config.yaml
arch: "mlp"
dataset: "photos with spoken descriptions (Open Images, Localized Narratives)"
train_examples: 101725
crop_scale_min: 0.2
color_jitter: 0.6
layer_scale_init: 0.1
shared_expert: false
width: 256
projector_hidden_layers: 1
beta1: 0.9
beta2: 0.98
grad_clip: 1.0
ema_decay: 0.99
lr_schedule: "cosine"
warmup_steps: 5960
Rows from expert 17 of block 3, named by matrix and row number. Rows with one number belong to one neuron. Each number is 128 + 24 x the weight over its row's rms, rounded and kept within 0 to 255. All counts start at 0. Numbers have three digits each.
# up: expert up (model.blocks.3.mlp.up, 32x64x256), inputs 128-255
# down: expert down (model.blocks.3.mlp.down, 32x256x64, transposed), outputs 128-255
up.9:133137130128122166122130124129108138117128073123168120129131123148138174127133082120133122128127098143126178128157127085127126021128105125127128173129126143135132116128144130157144119119127140131124156153209115129162127140137103114099128117119127133096128127128131134130128128139167128131144123115090124108122127146127147181158165129142131131139122142122072136128162127124126146129122
down.9:131102131130132116128127134130130041144111128133126129166046126134127128129102157172127128122129167131128057128112132159130131128129085144156127068128129135124121128102077135102153127128136139213144137129142127128112102117126129171142137129134130128166127124172107128127092135131036117120124128127148106135136121108128121113129128126123131125132128128126163116126128162093128130117130
up.10:135130129127125135129118127215124132135110121127131122164122122124123138123123127126129128128091120253175184151150131129129157113127114127127122140105133124128122128027127127077127132109150191137128124128126122102136115133124139126111130128124152123132134128121130134134143132132133128125137128132128092124131147148123122198121167135126128128126124187126109120198142134128129109129107
down.10:123119112154139106128130130059144128124140131131127179129097134127123142160107213139210080128151130107122074134058138143183107128119149130128125126129128150154124142157120126097112108131133139137129128111141130169096125128147132131135092128183127129184115146127127131138125124138126128110134142083163136129128126104120128087122117128121141109174132128115182139128136111109131129110119
up.11:083132142134128129106130128144132117131131097125139182125118128127150138142127130106157125127128168196134127121078194120129129128120136113065128116130108131143116123120154111137125136139127137047122122128112128093104120128156091131116129161128124044118123139126135114134159132130123141128108128138096139067126147158118133086145105179127128126135128128128127129134119128128107136135109
down.11:164134086096137160131125139086128135126127121117106126125130112128128127130132130120069129129129096126132139127133091127104128127158140128131137128126124136117155129178129178127128128132180113157160149124130135213180132131104128126137107076135135142189129131148128159126099117125133109165169124131114089174112123127139143141112186118126115128135138117068174111125127104060144106118155
up.12:123067131109137197130182153135158126150098122175128101128104101113141130145128117172110123127182086123170169172128127108129150090078129139115132127131128135110128167128133127124124125127129128142142131142128130108132125114133127129137132100128119137115127095160127121128067163111126129132125123144126085180129119128128131129138192035125130131129130163160134113137128171165153126129108
down.12:131163128199127102129044130120126129119130128125159168153128163192113119128122157114138129176093127220127123113126160129132124188127133114136128118126128110137128105108135126128127130129150149128128084128124131133123129133126127129096127140134145130128128156108148132121150108129128129114127127092132128128116129137103092117081122153126088128150138056121127137127118102125082126115166
up.13:128174128103117123098128126142128131128127117086130116141110127135129128131106130128127114130183153109134129110146131135127134232132053123059128170137099128129115128132048155135166130114128164114128153128133113098135088129134095125122109101128162126097121134130128136138130103143160120124193139126063127122132127169126136128121153174135141098104126127124093114138127108114126144138128
down.13:128096132123165099127093123112125114112138122194127160116128136132129102140141126122126150109137096128126077181115128094141113132131148128163143116128129127134127130126133125129000127127115102139128096110128131121126130140107135131133127129134100121255129074126105126127124128128023098123118130130157124169124166128123111008104125128120143141178144129116128143128127166093127117118131
up.14:133115129076185056118157132138126134129128149223145110197122128169111129120128127133123128141107026096125149134163128126121113130127112131139128104148127131126128078035106140110165127129174152121128127127137128119122122104128154166153134143129134128096143144202087130126128102130143129132115091125114103131105111141153090135107131129038130123107128166128134119161128123103099121128151
down.14:122124126223073187127096131117123121166109119115127132109115097088128128131128167132139090151128127137128129134088146126128134129128183119126128133128129129137129189167130152135076087128114135145128131127128135128128128166130119124088128125132130126204128126060166128127124127109126149105128171111139128120151126121079140121130177118188135129176129126132135120075113103123169129123113
up.15:109140116118130127102128131153143124129124127130129137134113132133065132173100100146136113146123070172158129134135077133132124129122140127128127151140129130139124210129131120125182127130179129127155128128138133182128127191180128032104126134153086130112113133130131128123121087100128145123140136127128000170146073128130133128133137129128108065128129127128126125111130095157128127122130
down.15:147122140154131135200133129104120128128099099130122171125133127121173132128128164121131123114128128047124133129129178130116092128128126129130139120126131131128130103126130127125099134128104166177122129127128140074126128076124128164142128128122147128121128132198120121109127140127108134108122137110122173087126170137128126123130125133124130159155131120141133169136122124129126124125128
up.16:123140124118128124088135128174140128129124128132129153132127127137084128181127111128148129158127058163174128136137068128157118129126127117128131174133129128128113200127127162110166129128139115128193125122136133161125129139146129043119127127158095129099122130121126127125086076120123130124132132128125044176132090119139133121125126122122128065130128124127126126068139101150129144115135
down.16:155113140141128128226131128103115128138085111129099145127132128121160133120126190126129121128127127079123130130128157137107101129128123128131144125105129135129128114125104127125107134137121155178126113127128146097127107109109173172142128096128136128123129131198126125087128176118099144108105128123127165113121197143133126125121083134126129156143132116141131144135125126131127102126128
up.17:129196128115128136116133128127128137136101081097131074145108124128128127126127124146129102128132159128133163101154127147163127113131086126119135200118118101126133127127130131130129119117129146118129132122131095117143065129160112129080132136117168134128128145096189137133129115135186122129128160119079125118125124169129128131126207144123128111128112128152081126129128132158128130150119
down.17:146128135121141107139118130121124126095128126193133168126109153128129130138126176127132163070138123125126083141114143128127125114157139146190129073129138143143124151118126132130128128132147128171129128128130127128129117128128131138145119082142111107199127129157087113126127131128035108117127128142127125149130147124128130071128006127130148128170132132104148127130129131093129157111128
up.18:129124130127128178136189138183182112136052131135133120132097069127202125155123124171126128128139125162174188165132130104128140128117086142126086121148100129125130152118128132093126126113129126194126150137126130116137128124152133119125200085126129131123130126128114128130069136127126127128137126141120093164131127126122137128128236100129141129098134137128128116133128144136137129130127
down.18:137136143120150048136114137083082130112132116133124128132128159140066128128132165095135131135098108144129128128124135112133124152170215091152139129124128128127126099127140129130111111133126132057123077127126143175120128131125115137059106159136128131138129129127149127128177099129127157129150128118128129078077129175120130129093089193134083126163134080130141132128122082088058127122130
up.19:143105160092124030130129131158098116135124114167132148177125106160137129131111142145098084129128069137128143149163101152145141130074132142126117128163090130129141129124121128129157095120158128118125119108142131190083122123161135129131128128134135136147131152126135089045134132128136122140124126117147131136117075093130128132136136115127151149124129122132129160128128159124073116155159
down.19:132124088154131233101131122114138127129128127126125075094125137121111128124127129135131174130128126158129128132127176104119092128128155117139144143102135128137129104098155079125120144128129128128132129128145130078175128140128128126122131129146121106150128119114121128213091091130104127116133161131093113128171165148104128164079160137124122081137133128124139069121128121154145124129116
up.20:128092126065198043126162139156138134130128151228132110179126139180116132123135116129130144131102040113128129132165125117128122129118136122131126074135127141147128096063121133093149116132152134124140122131133129126100123067129131164189132131137147128072138159166098129130128102126141132144115115120115095127127089165146085129099127149085130125108129153128129116168129127073111125125133
down.20:128098127218069191125110131128103122179128125116120137103107093078131128158122155139158071176128128135128128138105139128120130130118133125128128133128127128104129180150128148135069127126123134149118130128128131127115128226130125126090107116128121127203128123126135125128121129123123130110126154125148118124157128119092151115131142118194131129172138127132137128077096092126166129128096
up.21:093132094128129150120127123147129151149116069127127125149109143173127167129136116202128131125123127134124128122118129141128132155117126091116140160140127122131115128137111117131155140120164150135126239146143122132130111146175142123095109128124168117110131135116130132152129120134157153123180139133128095085128110152114135130123150138121131106106123178126118129150076129151075141177111
down.21:127104112138146095128130128143136126129147102124103131140095115144163123141121114203113111128125136135123122136071198130138128129128129163132128071153137126131130128113084196163121140134115128132128142131133117123098114113116109203159124129146116117131128121133129117153125131146046099124126134063143129147139122127129140125128127110124178127162132170110111132131129176108127141098129
up.22:126118143091126075112132143132129128122129142189153154149124125162124155130119117128112101172122069098128148152130140124112123119122119134141134128190124159122124122121136139131156123136199133120121110122132130127096128129136160173127134130161134141103152147208103117077146129131142128133102061124124128143088092112143127129144105131054147125123129170143168128153127133121075120125137
down.22:130124127162086163125129127121100098176133126116126095129121123081128125115128128152129142126107126186123099160128128128150131128128174099122128134110141129150130138126128131118112115124111149137142144126128135127133128127132127117129130128140129114203127111034164131136103126118120128086126155099133102126181142129060129135122135126151131125134130127105131103112109127145176128130105
up.23:139092144128128193145164145171178118158068127143135107129089112121192126150123120148098129127152092169172187184133130100126150089119123170120126111125137131125128158122126129129125127125139118137130143150125128123136100120130134126136150070127128135118128117125118126121111177077129126129129128172127087175144121127116129131128223108122140168107128141151127108140128155142158126129125
down.23:085129127187128053129118129074125130104133126126127169166128157176083122128128179098138122145099111142129122129125188128129128158140150099135129128126128127131126116116133129126106128131131171115128118116125139148127133176128119130094086165128124129139128129112143141128128128131121128127124128105132130093114137127120103130115086172127104114153151046128131137128120081097100127106132
up.24:135127136127204118097143135126078126121132137142168130141127133164121154123129117130110128140127071122108162128172133129074127105149097137131142127148127150094127099025126128137147156130152128127128151121159129125140130128120144140145132137136144126127128128193071128126130104137117118126099065125103128124110131128152088150121125135007132128113129134135176132148148129130081122128132
down.24:115120128166053127185099143128147085156130128128121130114127126060128094137128166131143091123095119135153122164121142127162136142117173104122127130129094133153129156160127128130126127127127146163148128124099144128100127140129114131075124126133125159175133128101184112122104139074125184128128137107152105126129092118094128117129128119188149123155139127127128112105083128117131102100128
up.25:126089159097135017128133136147147126129114132228131126185125114159126128135122134134104120130121045102132140174161116128128134130097128133140127112169115131132126129119127128105167106132177128108124116120133136145078127112144138162136132131135128148127152162150120106078137128124142110142117123118128123140093072129140125127129118135104132135122129131129130128150127134117093123128157
down.25:135125102161104231099127126120120120144129123108093092109122128062118128127127128131128157129129126149125120133090146125128104128128160097128138150099138128137128121123132119126101144125122128129134132127128131113148127152129129102099130129142128111181128115073129131182093118128110128091128157129127121126182160128095129143107144136131128109142141125128137092110128126185164128128083
up.26:131144117128106068119120125138144146111124050125126075128127099130080121112085106148129139127085132125122132130130152135073157128127076123130123157129096123130105120128099106128154134107143097122118173121167118122134128137102127131124120126107164144130169120119110129133167123134152147129132108150109114122129129145131128144087143127128122128087119141124126129127236121140131127138131
down.26:132018129128127117119137128128236128126134102205096142131123142129129128142121116129129129129133129143121105202081122128114122128124136128146129109140127136185107127092128115119106150129121064092133126119175141139105128169102129156141123127189128126149130076118118130127108128128047108108097134139135125131134149088141114123119119129113173148128177129120132132111181168125140126088134
up.27:195097168106126157129130169190135122150129131150130126115113111100138141143127095141107129145151100150158177211129128084127103049122128131101126132131142130122156125123151127162135113127133118131129120130142130127132128111137185128124128129165126131074129130119133128097131187081129119128152108135114057137130133128125132112130161085113163180132130178128109127124130181147130124126108
down.27:061128098212135130130126118095132069124127138129124129145128167175122111133128174122138128133094127168130117128119142141128199219128131119153131124132111124085122129104123130082124139129127184137115097101118146130127131159128117141126134156085139148155145125128172129130126122134081124128069129097134131127120133150119112138121123136126074114130150072127140148124116120120093128091129
up.28:126133122114178096086147130136111128127120153171154123152124134172114133116123120128097129143127039118100157138153129126093125128129127128133135128159123128102125093054126127129160129130179128123125136115154128109128124127127168152135137144139147124127128138219075132119131119145131128128104086122096122124126116136137107141125129134000130126107128147130153128138133124128060121129140
down.28:127126128175089139139083151125122119147131111126116107112128113108123127143135144131150102122118124146138128127113147127145135161123213119116128135127137131162130178164131130133104125127116137130145130122128137129103128135139113124068107126130129127176129128085198127129125127076127195122129154112150102123144122121070129120130172125191156123170133124129130112087087128117153114099126
up.29:119073141095170026165148138143165134129124131241128126192128129158128132133132126127127127135120050119130129150164117131130127128110148127135114085149130137163124128128125127107159101144145132115124097127132146127071131101130132148187133130141130155087137167148109100125128112126162126147122122124128116142118085151139110120126126137121142124124128130114128126153128119092102128119147
down.29:135114121159117216110120106125096101176130128106121127128115127033130116141127128134130128188130125143127127129063136128128128128127142116133134138121132128127128123120124130127088134114121148152130147137124129122132128232129162117091128129132119123188128123090142129146113127128103128103123167128150086123127145127114135122135135125138128125131138124129130111081115121173151128133060
up.30:071127160132120127108128136116101126130144124128181143127115112126128132121131137128116142153147151125127126129074198105092127127128128089106130119126113136133162128135131152135151137128133128109129128133117132099135057125135042129125127130129146036114128155129154068129130136127115128107123108115127173124123145142084129128129101117127127123128129094128183011118134126098127128131134
down.30:158096112118152169126119126146133131126129106139110128151129154129149130129133119128132116084124123129127128127130126152147130127125162128137129133128159200127128127143152131126073144132132128130146126117176137127081134155128133129132136108152120179175129092125099132127131123124123128127131128159176105160128094125143132121129202134122156142104131123169127237121129127127128086116128
up.31:181119066128129133178125128127111131130131116126128127122131128095134123128118099142199128163103130112117128128120167128133134137127157128117128123119128149129135142128135131131128127122118135128128099127119129109126136128118158128147129129136141121127140105126137085130176151126140127117074131128113128132090137142146173145129117073142153158138131045146138145072126130130129129125120
down.31:097107184129129132125145128103128086125110136125131178130128110163127132128128142102067132128131118133162125140128128128075122125107134128130130122130132143170138127115127145128128133209166130102131126129128159187168127127129071140126128112140111145127128148136128128064113116082112134117150121131141139131170139126058127115127116162114110055123135130131128098131128122130138122115128
up.32:170124129132141154219131122115143118127117131125151127126131129085127105127124128139088128128040133128186127124096103137159128131128129133126135095122120129124130116137117116211123091124123103117126129137112120162128128122070144192208097137117124167145128110112120131128115167131129133145123135168080161137112107124133102127129143133128111133146120129144151129130090064127183128132128
down.32:128136137152093147141198128130123116128147149125138149132128114119060121128120107101132127143107128113128129139135128126123119131118056127121128063138081129154132126122125127135147118132130074128126117127118184092130134107109129116183126128169119082049144132131078137122124148126129127119127125130189088161131217136128123128131070128103133130123142118064143119128122123107150125126128
up.33:118132139076126149128131146128124128128137140128138128122128066125150128154128095173169061162123129125115124134128114129130116128130149141110128091200131143140154128128146192145129128124127140166120128127128146125186092127128128128130124131179124130058140114130124107128163146145131127125125138127129131127142128171132136127126130055128132160128130055108151074128128132122128157118132
down.33:140128130132131134127141121128123119129133089128128177163127129162121143119128142128108189128133130111145125127112165102130119107089122126127136149095128129131107127128131116081111156139128124111137123121141132127068127146132122123131129125126142072124123139127130137113127123052126126099129128127129165131127129127125116127128132206129128093128158181179107130125128127119122124105128
up.34:205113171089127149128133189185144121142130135134128127116124127103137153140126097134102133132171096142157187216130132070127102063119122133101124128129135129118168123122156127146148121121130122136128127131148129126130131124136165128128127127173127118083126136124134133120133173091127112130174091133123047157139130122123134125129162090112150193135129150129118128128139187148128107122121
down.34:074128087206139136128127114099183072103111162129121128149128134165127111132128167123136128132114126197129125120122140139127189202128131125178135126141105111071104138107111131084127148130123180140112096109109148129127128143128104149126158148083134148168156112123131127131125118135063116128096130110130133119126132143131125135120127131130094101129129083128136149123104119124101129097151
up.35:096131097126130184160229146108171120129109126131110106143096129126129129131114176149159068153127117113138176125127128129135136128134128119129106128148065128128107120135133121070151129137138132155128141111132139154148134127151128103131168129129079146147128117146126159135035128120133138126128131109128113189134163114138130126129202086127140086139131128130128126089125125131166128112128
down.35:178132164127122082120100129133086141127127099125125138132128117168143129124127104111118165131112134159087099117126138130128127127137166133128141128108136131144153130130136162139083125103143125074133101141125129120128127116123128129095118126133155100136125131106129062110176139133120116127122127129123129096125109145128128122128112175145091148129140122105139128130130120117053128128126
up.36:126138152131097120126142133084130130125129124132142127126126137128124140129133126133126166201129130122119124130076097061102054131128129096095158065117131115130128131139147133128115135157142127131161118128109135129136102128099107177145073138145128073113126128114170122143117115123115105126098123088111133154127150129131128128128098118124140127149158061102191000116127132115147128129147
down.36:156128120115142125138112119128156124129131125126128132135128119137132130129128121128127076105126128099128128152129146144129128127129144128126128128167127201142129128128128122128133133127127128124122128129170137124108128147180130126104171122132128160127128124151051128068133135116105173075138118141154088128130092128128130120128155132128127102105128173183122206146129128094118128129127
up.37:182128179133097124223128130128129116129109127152128122127118129122050118143125165127105129129088107093128128158128117097129127148143125143119149076128117124124143111114130094165183208135131127121122102127107128164107074126128147129118131155128129114160162114126126127138128156104093127125106125136122126134125195125137085118151109130118196128133129126129189130149034145135112135138137
down.37:122138138133113158135132238048145077131078128126091129188120122147144127137086131132128099127126200127158143146139124118099128130151130137128129100212116122129127105115121125125144145138125127133128137121125153088144119113140127173128162172165132129087131090140136126104122121127114123121126103127134110136137189144124128132130126109107147106109128125095146074125125129117127096109128
up.38:214081189099107150145123173148131131139126128131132106125122126097126156132121109139088122145130102160157180214144131107109127070124136128112123137131154129120131128114130126153136125128129128120129128129157128117126118128133129174101119114148135128082129127118148144128142165124134120151148122147109062134131130140125128125122169114123150176128128161133126130167137173149133104121100
down.38:091127087235140129128088105075143097110128171128127137143128138165125129128128199128149129133121128148129116121109173145128137184124128125163128119131128129121118128123107132056125131129127184156128098106125155132125127129128125140127136156126129138197166128119135130144126126140077097122102132101145139129129132123116103128113107130104109122140142033121147177113124115094129131100142
up.39:128114129156156125125146140137141116141136128130109146118117167107146129132113126131153110126129141180126142127121156128128135130126139104065127121124106129148109070138151125130115124168127153049137132091114128128085127192129109129123128230129130143092128134130133128152164127128144192128136171130096105087137114145128128088138129159065123128153129128141088155128085129128117122131103
down.39:117150129094122141136124127093069138137129132080129131128121105140124126129133141113116128134128114116121129100109093106124116128147133127131128131128125126119150202126127168130137123121167128142126101134127128128154123050131127125127128000136136091199129132146128128121125136167129076134129128130127136141128127130109135136122183126180146109126135137101144074128128111056131130127127
up.40:080105113118129195125229161089132108130155128154096100168098122100127157140121141115128109125128087106132138127121130104136149115132147117113134147128069129111125124147146128124130127135131133130149128128128139146148116121156134112122148154130106126128138063185143171111097127099141108128128128116126090128128174161153127136133157078125131127176129128136165135108124145129129099107064
down.40:183128152128117094128104129141100127145121116128150149120129122204161129126128121132133142181128140176089128141123152128129106126112123128129128118128131130134135124070131129123113128119160127120129101128127130108075128132107160125139124117134149131129118194115128089140151130138123141128127125127132130130129106122090060071114127134128115167131129122122123113127130118127089139130136
up.41:075127170129123120142130131110118107138127128128172189129122119109128134132141158127130144182128130132128112130074167088102105130111134092100122099132119128129128122108129124127141140151139128098113128137076131118140114127134068128123128146131137032119128171123149103133127147127098141128100126128115166122127171128097109077130073144120127113131138122119147063133120130129128150144128
down.41:187125109117138167125122127121128133127129123093085128148129131139131129131131124127128110107127141126128129108153119154138128126126141128130130128135131189136135130191129172127115130130136115131184128129173144139128131139129130145136126100150123222142128101151094142119130122127122129121130125134145071140131068128164163131128190107125139137126133125126128201128158126057129072100128
up.42:145126150130123122139115125127132138122117094122128127121134133126131089128130090170126127128125123125106120132126138131096136129143092164114126158125127127127133114129128123141120135111127104101124223192128120129132134128117125130095122133126146126119146089122128107140145129124146146134161126208112128105139076172072083113179186194132128107126123142128115178128052128152127128158124
down.42:071116135158112117125156129092119115150131115151095157156112129129135127147108128135128072146131126128090128139071169113139139136136135116114128128137115097126081143128099141095127126129161120155207123099127132119121124219119130130130133124156126056141132071133062143122129127125128126114117194137169100147132128131128121126127127116100142099122182128126128100122105133094128137126128
up.43:078119128128127208113239158106151090131139152130078117139105154111130140128082147129124128129128137141111138129134125062136141128147159111128147159128082128127093085169168122115132130154134154126135132124126138170135110170131125128111136174135128165127147112139153183125127131119160125117129128100095112120133133138144124128116147122097119124180133130126132141127113131120126096120091
down.43:146121134110128082132082129151127128131124077140164127106126100175136128133142101132133120154143124128132127127096127131128121128088131129126122119132146133128176156099140128130127130103143130121116087128122128093083128105128125144133124073131128072190128148133111102155150134184038128139123128144160129134145112130097129059118131143130147155113131128128124115128152120128109163148128
up.44:206151137135128129127153128147141132125123128128113086135127127118095128110127128126131129131119132132174197130135130144109148088119081121128127133084107128132119121106116166127128129109129141128124126132113115113093121130128129137122138128106129164123119124147129136142134118130143125129133126123125115124069128145129129196117128161128135128122126128127067127116255130126135124130129
down.44:132102130123128141160127152113128120123129124124133203128073131128126128130120125128187124130142128126127029144128126131122118129124130128128127122129127156183128132131127128132087122128145114148128104124133172127133122134127129129131127116225128127196127128127109130091126125132043121098128127139128130129127196103118127069116129127126140128153157127136146128128197135128161127098130
up.45:126127138093121147132127148128109124128145151128132128115129055104138126148132099163168072150127128128115127147128120127128100133125149147103125096211134156150173128121136192144132131125127133178124128127122147119187106128128129112130124132178124127066138122131124108127144134152127129121126142133134129128156116158128136103128130066127146145128130055119163099133123139129125168120131
down.45:141133130134151132123135124128151123129134108128127185155127130153125152124128138111117167129155128084153104127089146102130114118107122128126136158078128128131090129153149101094119138153127124107135126128134129128050127138140125136130129128127136087119095134142123137102123124063136126103118128127128166131128128127127124127141130192128128122137139162155098128127127129112125127072128
up.46:117127123123125128098135132163131128127119130139128138132127132142086130171124112130143128148126058163194128147138091124153128130111153114158124165129121129138119203130143137122174127133141107122153112130135154153125129189156129062115125128169097138111127121130126129109101071112127128125128131127147053137151077117127130128128125129115129088097133116126128100066131127134136130115151
down.46:135129138129133130202128130092121139137079124128129161123132125118147138113128168128132125120099125098125131131131154150104102128122128130128144128105138137131128116125097124124116149147124132180123129124128141102129110115075136143134128098128142128123128134190143120071128155104124164115122133124124158106110210134128121124126081133125111144138130107138129139137122115130128106129128
up.47:112125128088207099127130148116128127128128128148131125145122136198129128106132106128125170132128044152131130130137123129132105125125140123128128125105164138219132088018126128120158120135128137098156128126183150184125120074127123128128144176133145076110127139125161141150101066116124130127128128119130078088125131144126074116075146151128128127107133123126121126159138199113122122129135
down.47:133111130167127126152126128135129131163094122128133133133126091083124121179125189130129034172116132128136126139130116125127141153128105128129129127165099126035147152139122138127111124125138123152107134130065127125127127211137125133128105043127111178161157127155106111099123179127128126128128127126128131161127107126128207121129125103132127128165139129129161129129095089127128126117105
up.48:126026159079135144134128157134108123130118134154119118113127128103139130144132127146115124132141116147127154173130122070127128113115212153112127129132182133107136173114126123139151088125145138117131120124128133113103095130132127149126131038129139129096129139132118105127128133117129139151128127174115091131130066130128134127126151094117135129126132152158131077160130131145128127124103
down.48:117141103215132127118121120097169090109129131126151132154124125181123117136127188128156128159126123163128127109115170129127116190120103128174130122139127125123126120093131131107125128128129150171120129134103131129124131128123129130120140181088126164164139140105129137158122080133061123119127127114149128130136128130126121114132129129103124104156129066120124130112075120099089132128181
up.49:129127131091214108118144143120112128129128130170130107167117138174121127085145105147128162135128037127129128134143117128124100129129120126129132126108150135134129077000108129129182139132133151105154146123171134153130107072123128128135168152132144066119129142129131146148105068126115132128119117107135082121123136134160060128049147136094126130079132125133129130149134203126101120132136
down.49:128115129197097125188118129130137128157100106141131139128126109072125126182125186129162037153094130129138128137109131125133138152127128126127128128150096127098156154165130127128112122128132125183112125150067127125121127253142125132128113088128110193174150120131115096101127181124128128130130127127128129147128124119126177116131128104158131127169134129129167126105104093125128127098128
up.50:148083130129127131139138135130134128130129076133159127121099140115194127129137099169127117135128077136146131131128128114131130048135129163101128133062169172167129121086132135149129117123130132125133165125165129130151123127113111162118122133122127127099139119123145129130129134099146128136149134160099098125127123131088127127139241127142129131118130130130095124128126199146157118129122
down.50:081130129181136083126133111128128133129128123158128172188119128130121121135127166125141130128078127149119092114125169128132170128164065089135125133124113126142097128110126140021122120129176134165161133126131128131130128134127116129125126128129127123195128096126085166161129131133087110127106161115151132132135126146127120132129087157105128127137204098132156132129129124098128133129127
up.51:142046165090129145133131178139125109148101127137100103123122122122129128140131115152106118129152115155152181190136114097128128112124169139126131132133146134108134168116133119131131115122128127128132106111130141105106113124125125152117115066128135130108131128128128110125129160118134135135123118166121083128128080129128127130110168099117160141121128156181128099159130137140128109127112
down.51:116129112218129122128114116119146118093129139128143135132128135194111110129127171127150129143120128196127128116125208129129123190125098127152127127140128096128122115125130129111124168127128160152102095100126129130124129129126137128108131174112126135159128137112160140141128083130104120125128127095138128128129131129110097101123128130108099123139128036114126156116118124110121134121203
up.52:130128122187116133142133129151139135127074134124118135184124146128136128135134114135134096153113101220107142127124130128135135121126100129128092132138125129230118131132126128131204205134130149143121127153137128096122132128121125150124129128127129109124129120113121134134115131136128125082128137137157136128137126116106107116110222131145158116127130128127113142108116113130151130125142
down.52:131102140081134129118158128128124129147170128175130118127140191128121123128152129128122138123148128145094141128094159110113091133128148114128152132130126128081146127099128126093112121108118083139130130106125133140103128200137135143217118134133091091196129128168128104122128163126125130158134127130095083145103099176127142095124119127127127166132130132146132128121127198051019121141115
up.53:104129148123099131128128136112091128129128153117163133112118035111131132130125124142125121128128150119127125139130141128086128134122148130081125127138118147159183143127134195124177114127153135131123140129091135130192062127128089116123133131140121129102131172143115093120145125139129128127166115128135134133166130133096124094126125118113111130128128074122175023128124117129124179116131
down.53:156127127128159178124130124153175128129143106138120144166128179136128129127131127127140130114128129135124116122122118129182120128116125123131130150127149128128105123174159094106078143129119128104139113118170138116025131137141129149130132127134128123130129115117129131130128123097115127127108128128135128132106127124149128130147136141122139103127147142176127203120129136121127104095128
up.54:139156127094137128089120129138159127131131093102129092137118117128121127130104128130124124123161192118135127118128120192137162159130118122033129160141099127125150124135088121137128129109130146117125128162134118126131064130178118127119111134128141073128120122127129131144140128178129121121151135129053120120134123169141135128116130164123133106124125125135121127132110132119090146167128
down.54:145063128180191107168121142116120122044126113156115161119128130129138129129136136121113127072159050127127128207120176131127113129128137128191132127135128152156128129104128131126055129132134118128129128122133173130129129166113128128161133128143128117255129128133117128128101128127047127126127126128131126186127147108110110087117127132123128137179135128133128128129127135130127121124140
up.55:153134130121127151128126137127064130134122064130158150135121128128126143128132109153148083143128059154135172130184123127037139096139096131113133152129138154128127122069129162181141142119133136132110177130180129130152117123138112125089129093129125104120132127111139128125150106129141125128142128113125126119112148125137123130123181127127123136135131124157126136110128161174123135142127
down.55:116101129138128096125127129137164096129130170176122128129118128129168127152127148114136140117129128162116108122097159129143150128128128128165128097118120132136127119131128126086123111126129168204149107105118127124114127142127137135129127145126107138176128113135091122129125139128072127124124128143172105137124121120110133126131109128129143130149140134061127112130120143097123116101131
up.56:121104082136126135128139126097152100107126212109105128119132130128096112152152109119119125093132130106146132124116132135130161088116128140161130012129120141119128185124140067127128120151127111118122133120128125115126172131124132136135130124123124121174169120120121137077136131080131093134110130123130154127112128126075132130147129137136128114136125207125134140221127117148123113128082
down.56:130128127121124127125200116127126127126128153134137137138090129125123111155066123129122119186127086126139141132128117120126119128125116129120117000128124149156130117066123131133141110128145126128102169123119187128128128125127132168148129120179128124040133129159129173115129155129112118125099134129170123186128128132127119124169128125125125102106156125127201118129119125125132110139129
up.57:071099107106135203129204168124151116147125120154115087140099060129138133133127118138128130123132104119162153165131113123123141136057129117121124120158112129101127175133132130071123129125128117163136134129135134131129128113160131126128128130128123128128129096153129127104070125107127130127127124131127082145128129128154127130141206056125146131128130144172154122132127135135133125127103
down.57:142142143189114079134075134129076126119129086125153148125128153200124128128127141120134129173112128159098127128128146129137106174134152125132128113127128112136129099116131122143124120128128126102120097128128130137058129133127142130109116126137133120128123172111152073116179127129134191117141127113128129127117127130099085100098119140123085130149130079098126130078127089106053132113154
up.58:119129122160131167164173137137190123129051129128128127139120131128146128130129140160146088166127119147127239130133135122128143128100066121131054124169114127158125128127123127074172140132134144172124146119128129126141131137134128114134169089127109128129128139115123159130058113128137145123131135096124124186130129092135139107126227102129142109125128128128122122109123123131176152127142
down.58:169130154103146083122128134128113136118148125127115127127128131146105128128132127088118141123113125138121110130121130118105122130148255129133161123125128129109169127129130145136079126129124124067129104128121135129124126128127129134121112138152129123128129127144131056106206141124119122130126127128104117119111128181127129126108076141136098129135129129131160129129128128110025121128116
up.59:148126076115128143136128138157128128135157128129128130128127126121128130140116088163227088190105129113086117148128147129142113128128128125115116107168130145130129150128135128139132131128127128128128093121131130113135129129122132105131137121173173115096147104106128126136160130118125140102095142117117128100116137129175162128126130075130193122128137076135140148122128137138130153123099
down.59:114126158131128124099139124095126122125102128127123147128129117157123135123135157103086171125133119119184128133106139099094120111104125128127130136082130133151128128129129157119109133190133129113155135164128133182134128127122117140130117128132100128130124135140140141092114114080145124115152129137148153150193136128091120104127082206107060095142140131132128095131128108115150118100128
up.60:138129139091121093104142132140069129134133100128134144163113093149154139129073128140113069120128086118117137135188098143175153127109129117094128140164098129165137129124122147124161107128146115115125132101156128232097115114133140128126127148136170124142133132129160119077165140124148117131118142106155130123097125107153129122164163113129142178107128120181127157133131175150083135148128
down.60:128121111127133168130135113122176128129118133172124074108126141127119128118131134130130164130121122165133130131134145104130075128164151127157142129125147120128128076076150078116127139127132140128128123127126128089175128132126127142126131092137115068185134129143110130205099108157096124131133128131104111131154167132099128150061128164100114067142130133117141071128127127137129127166125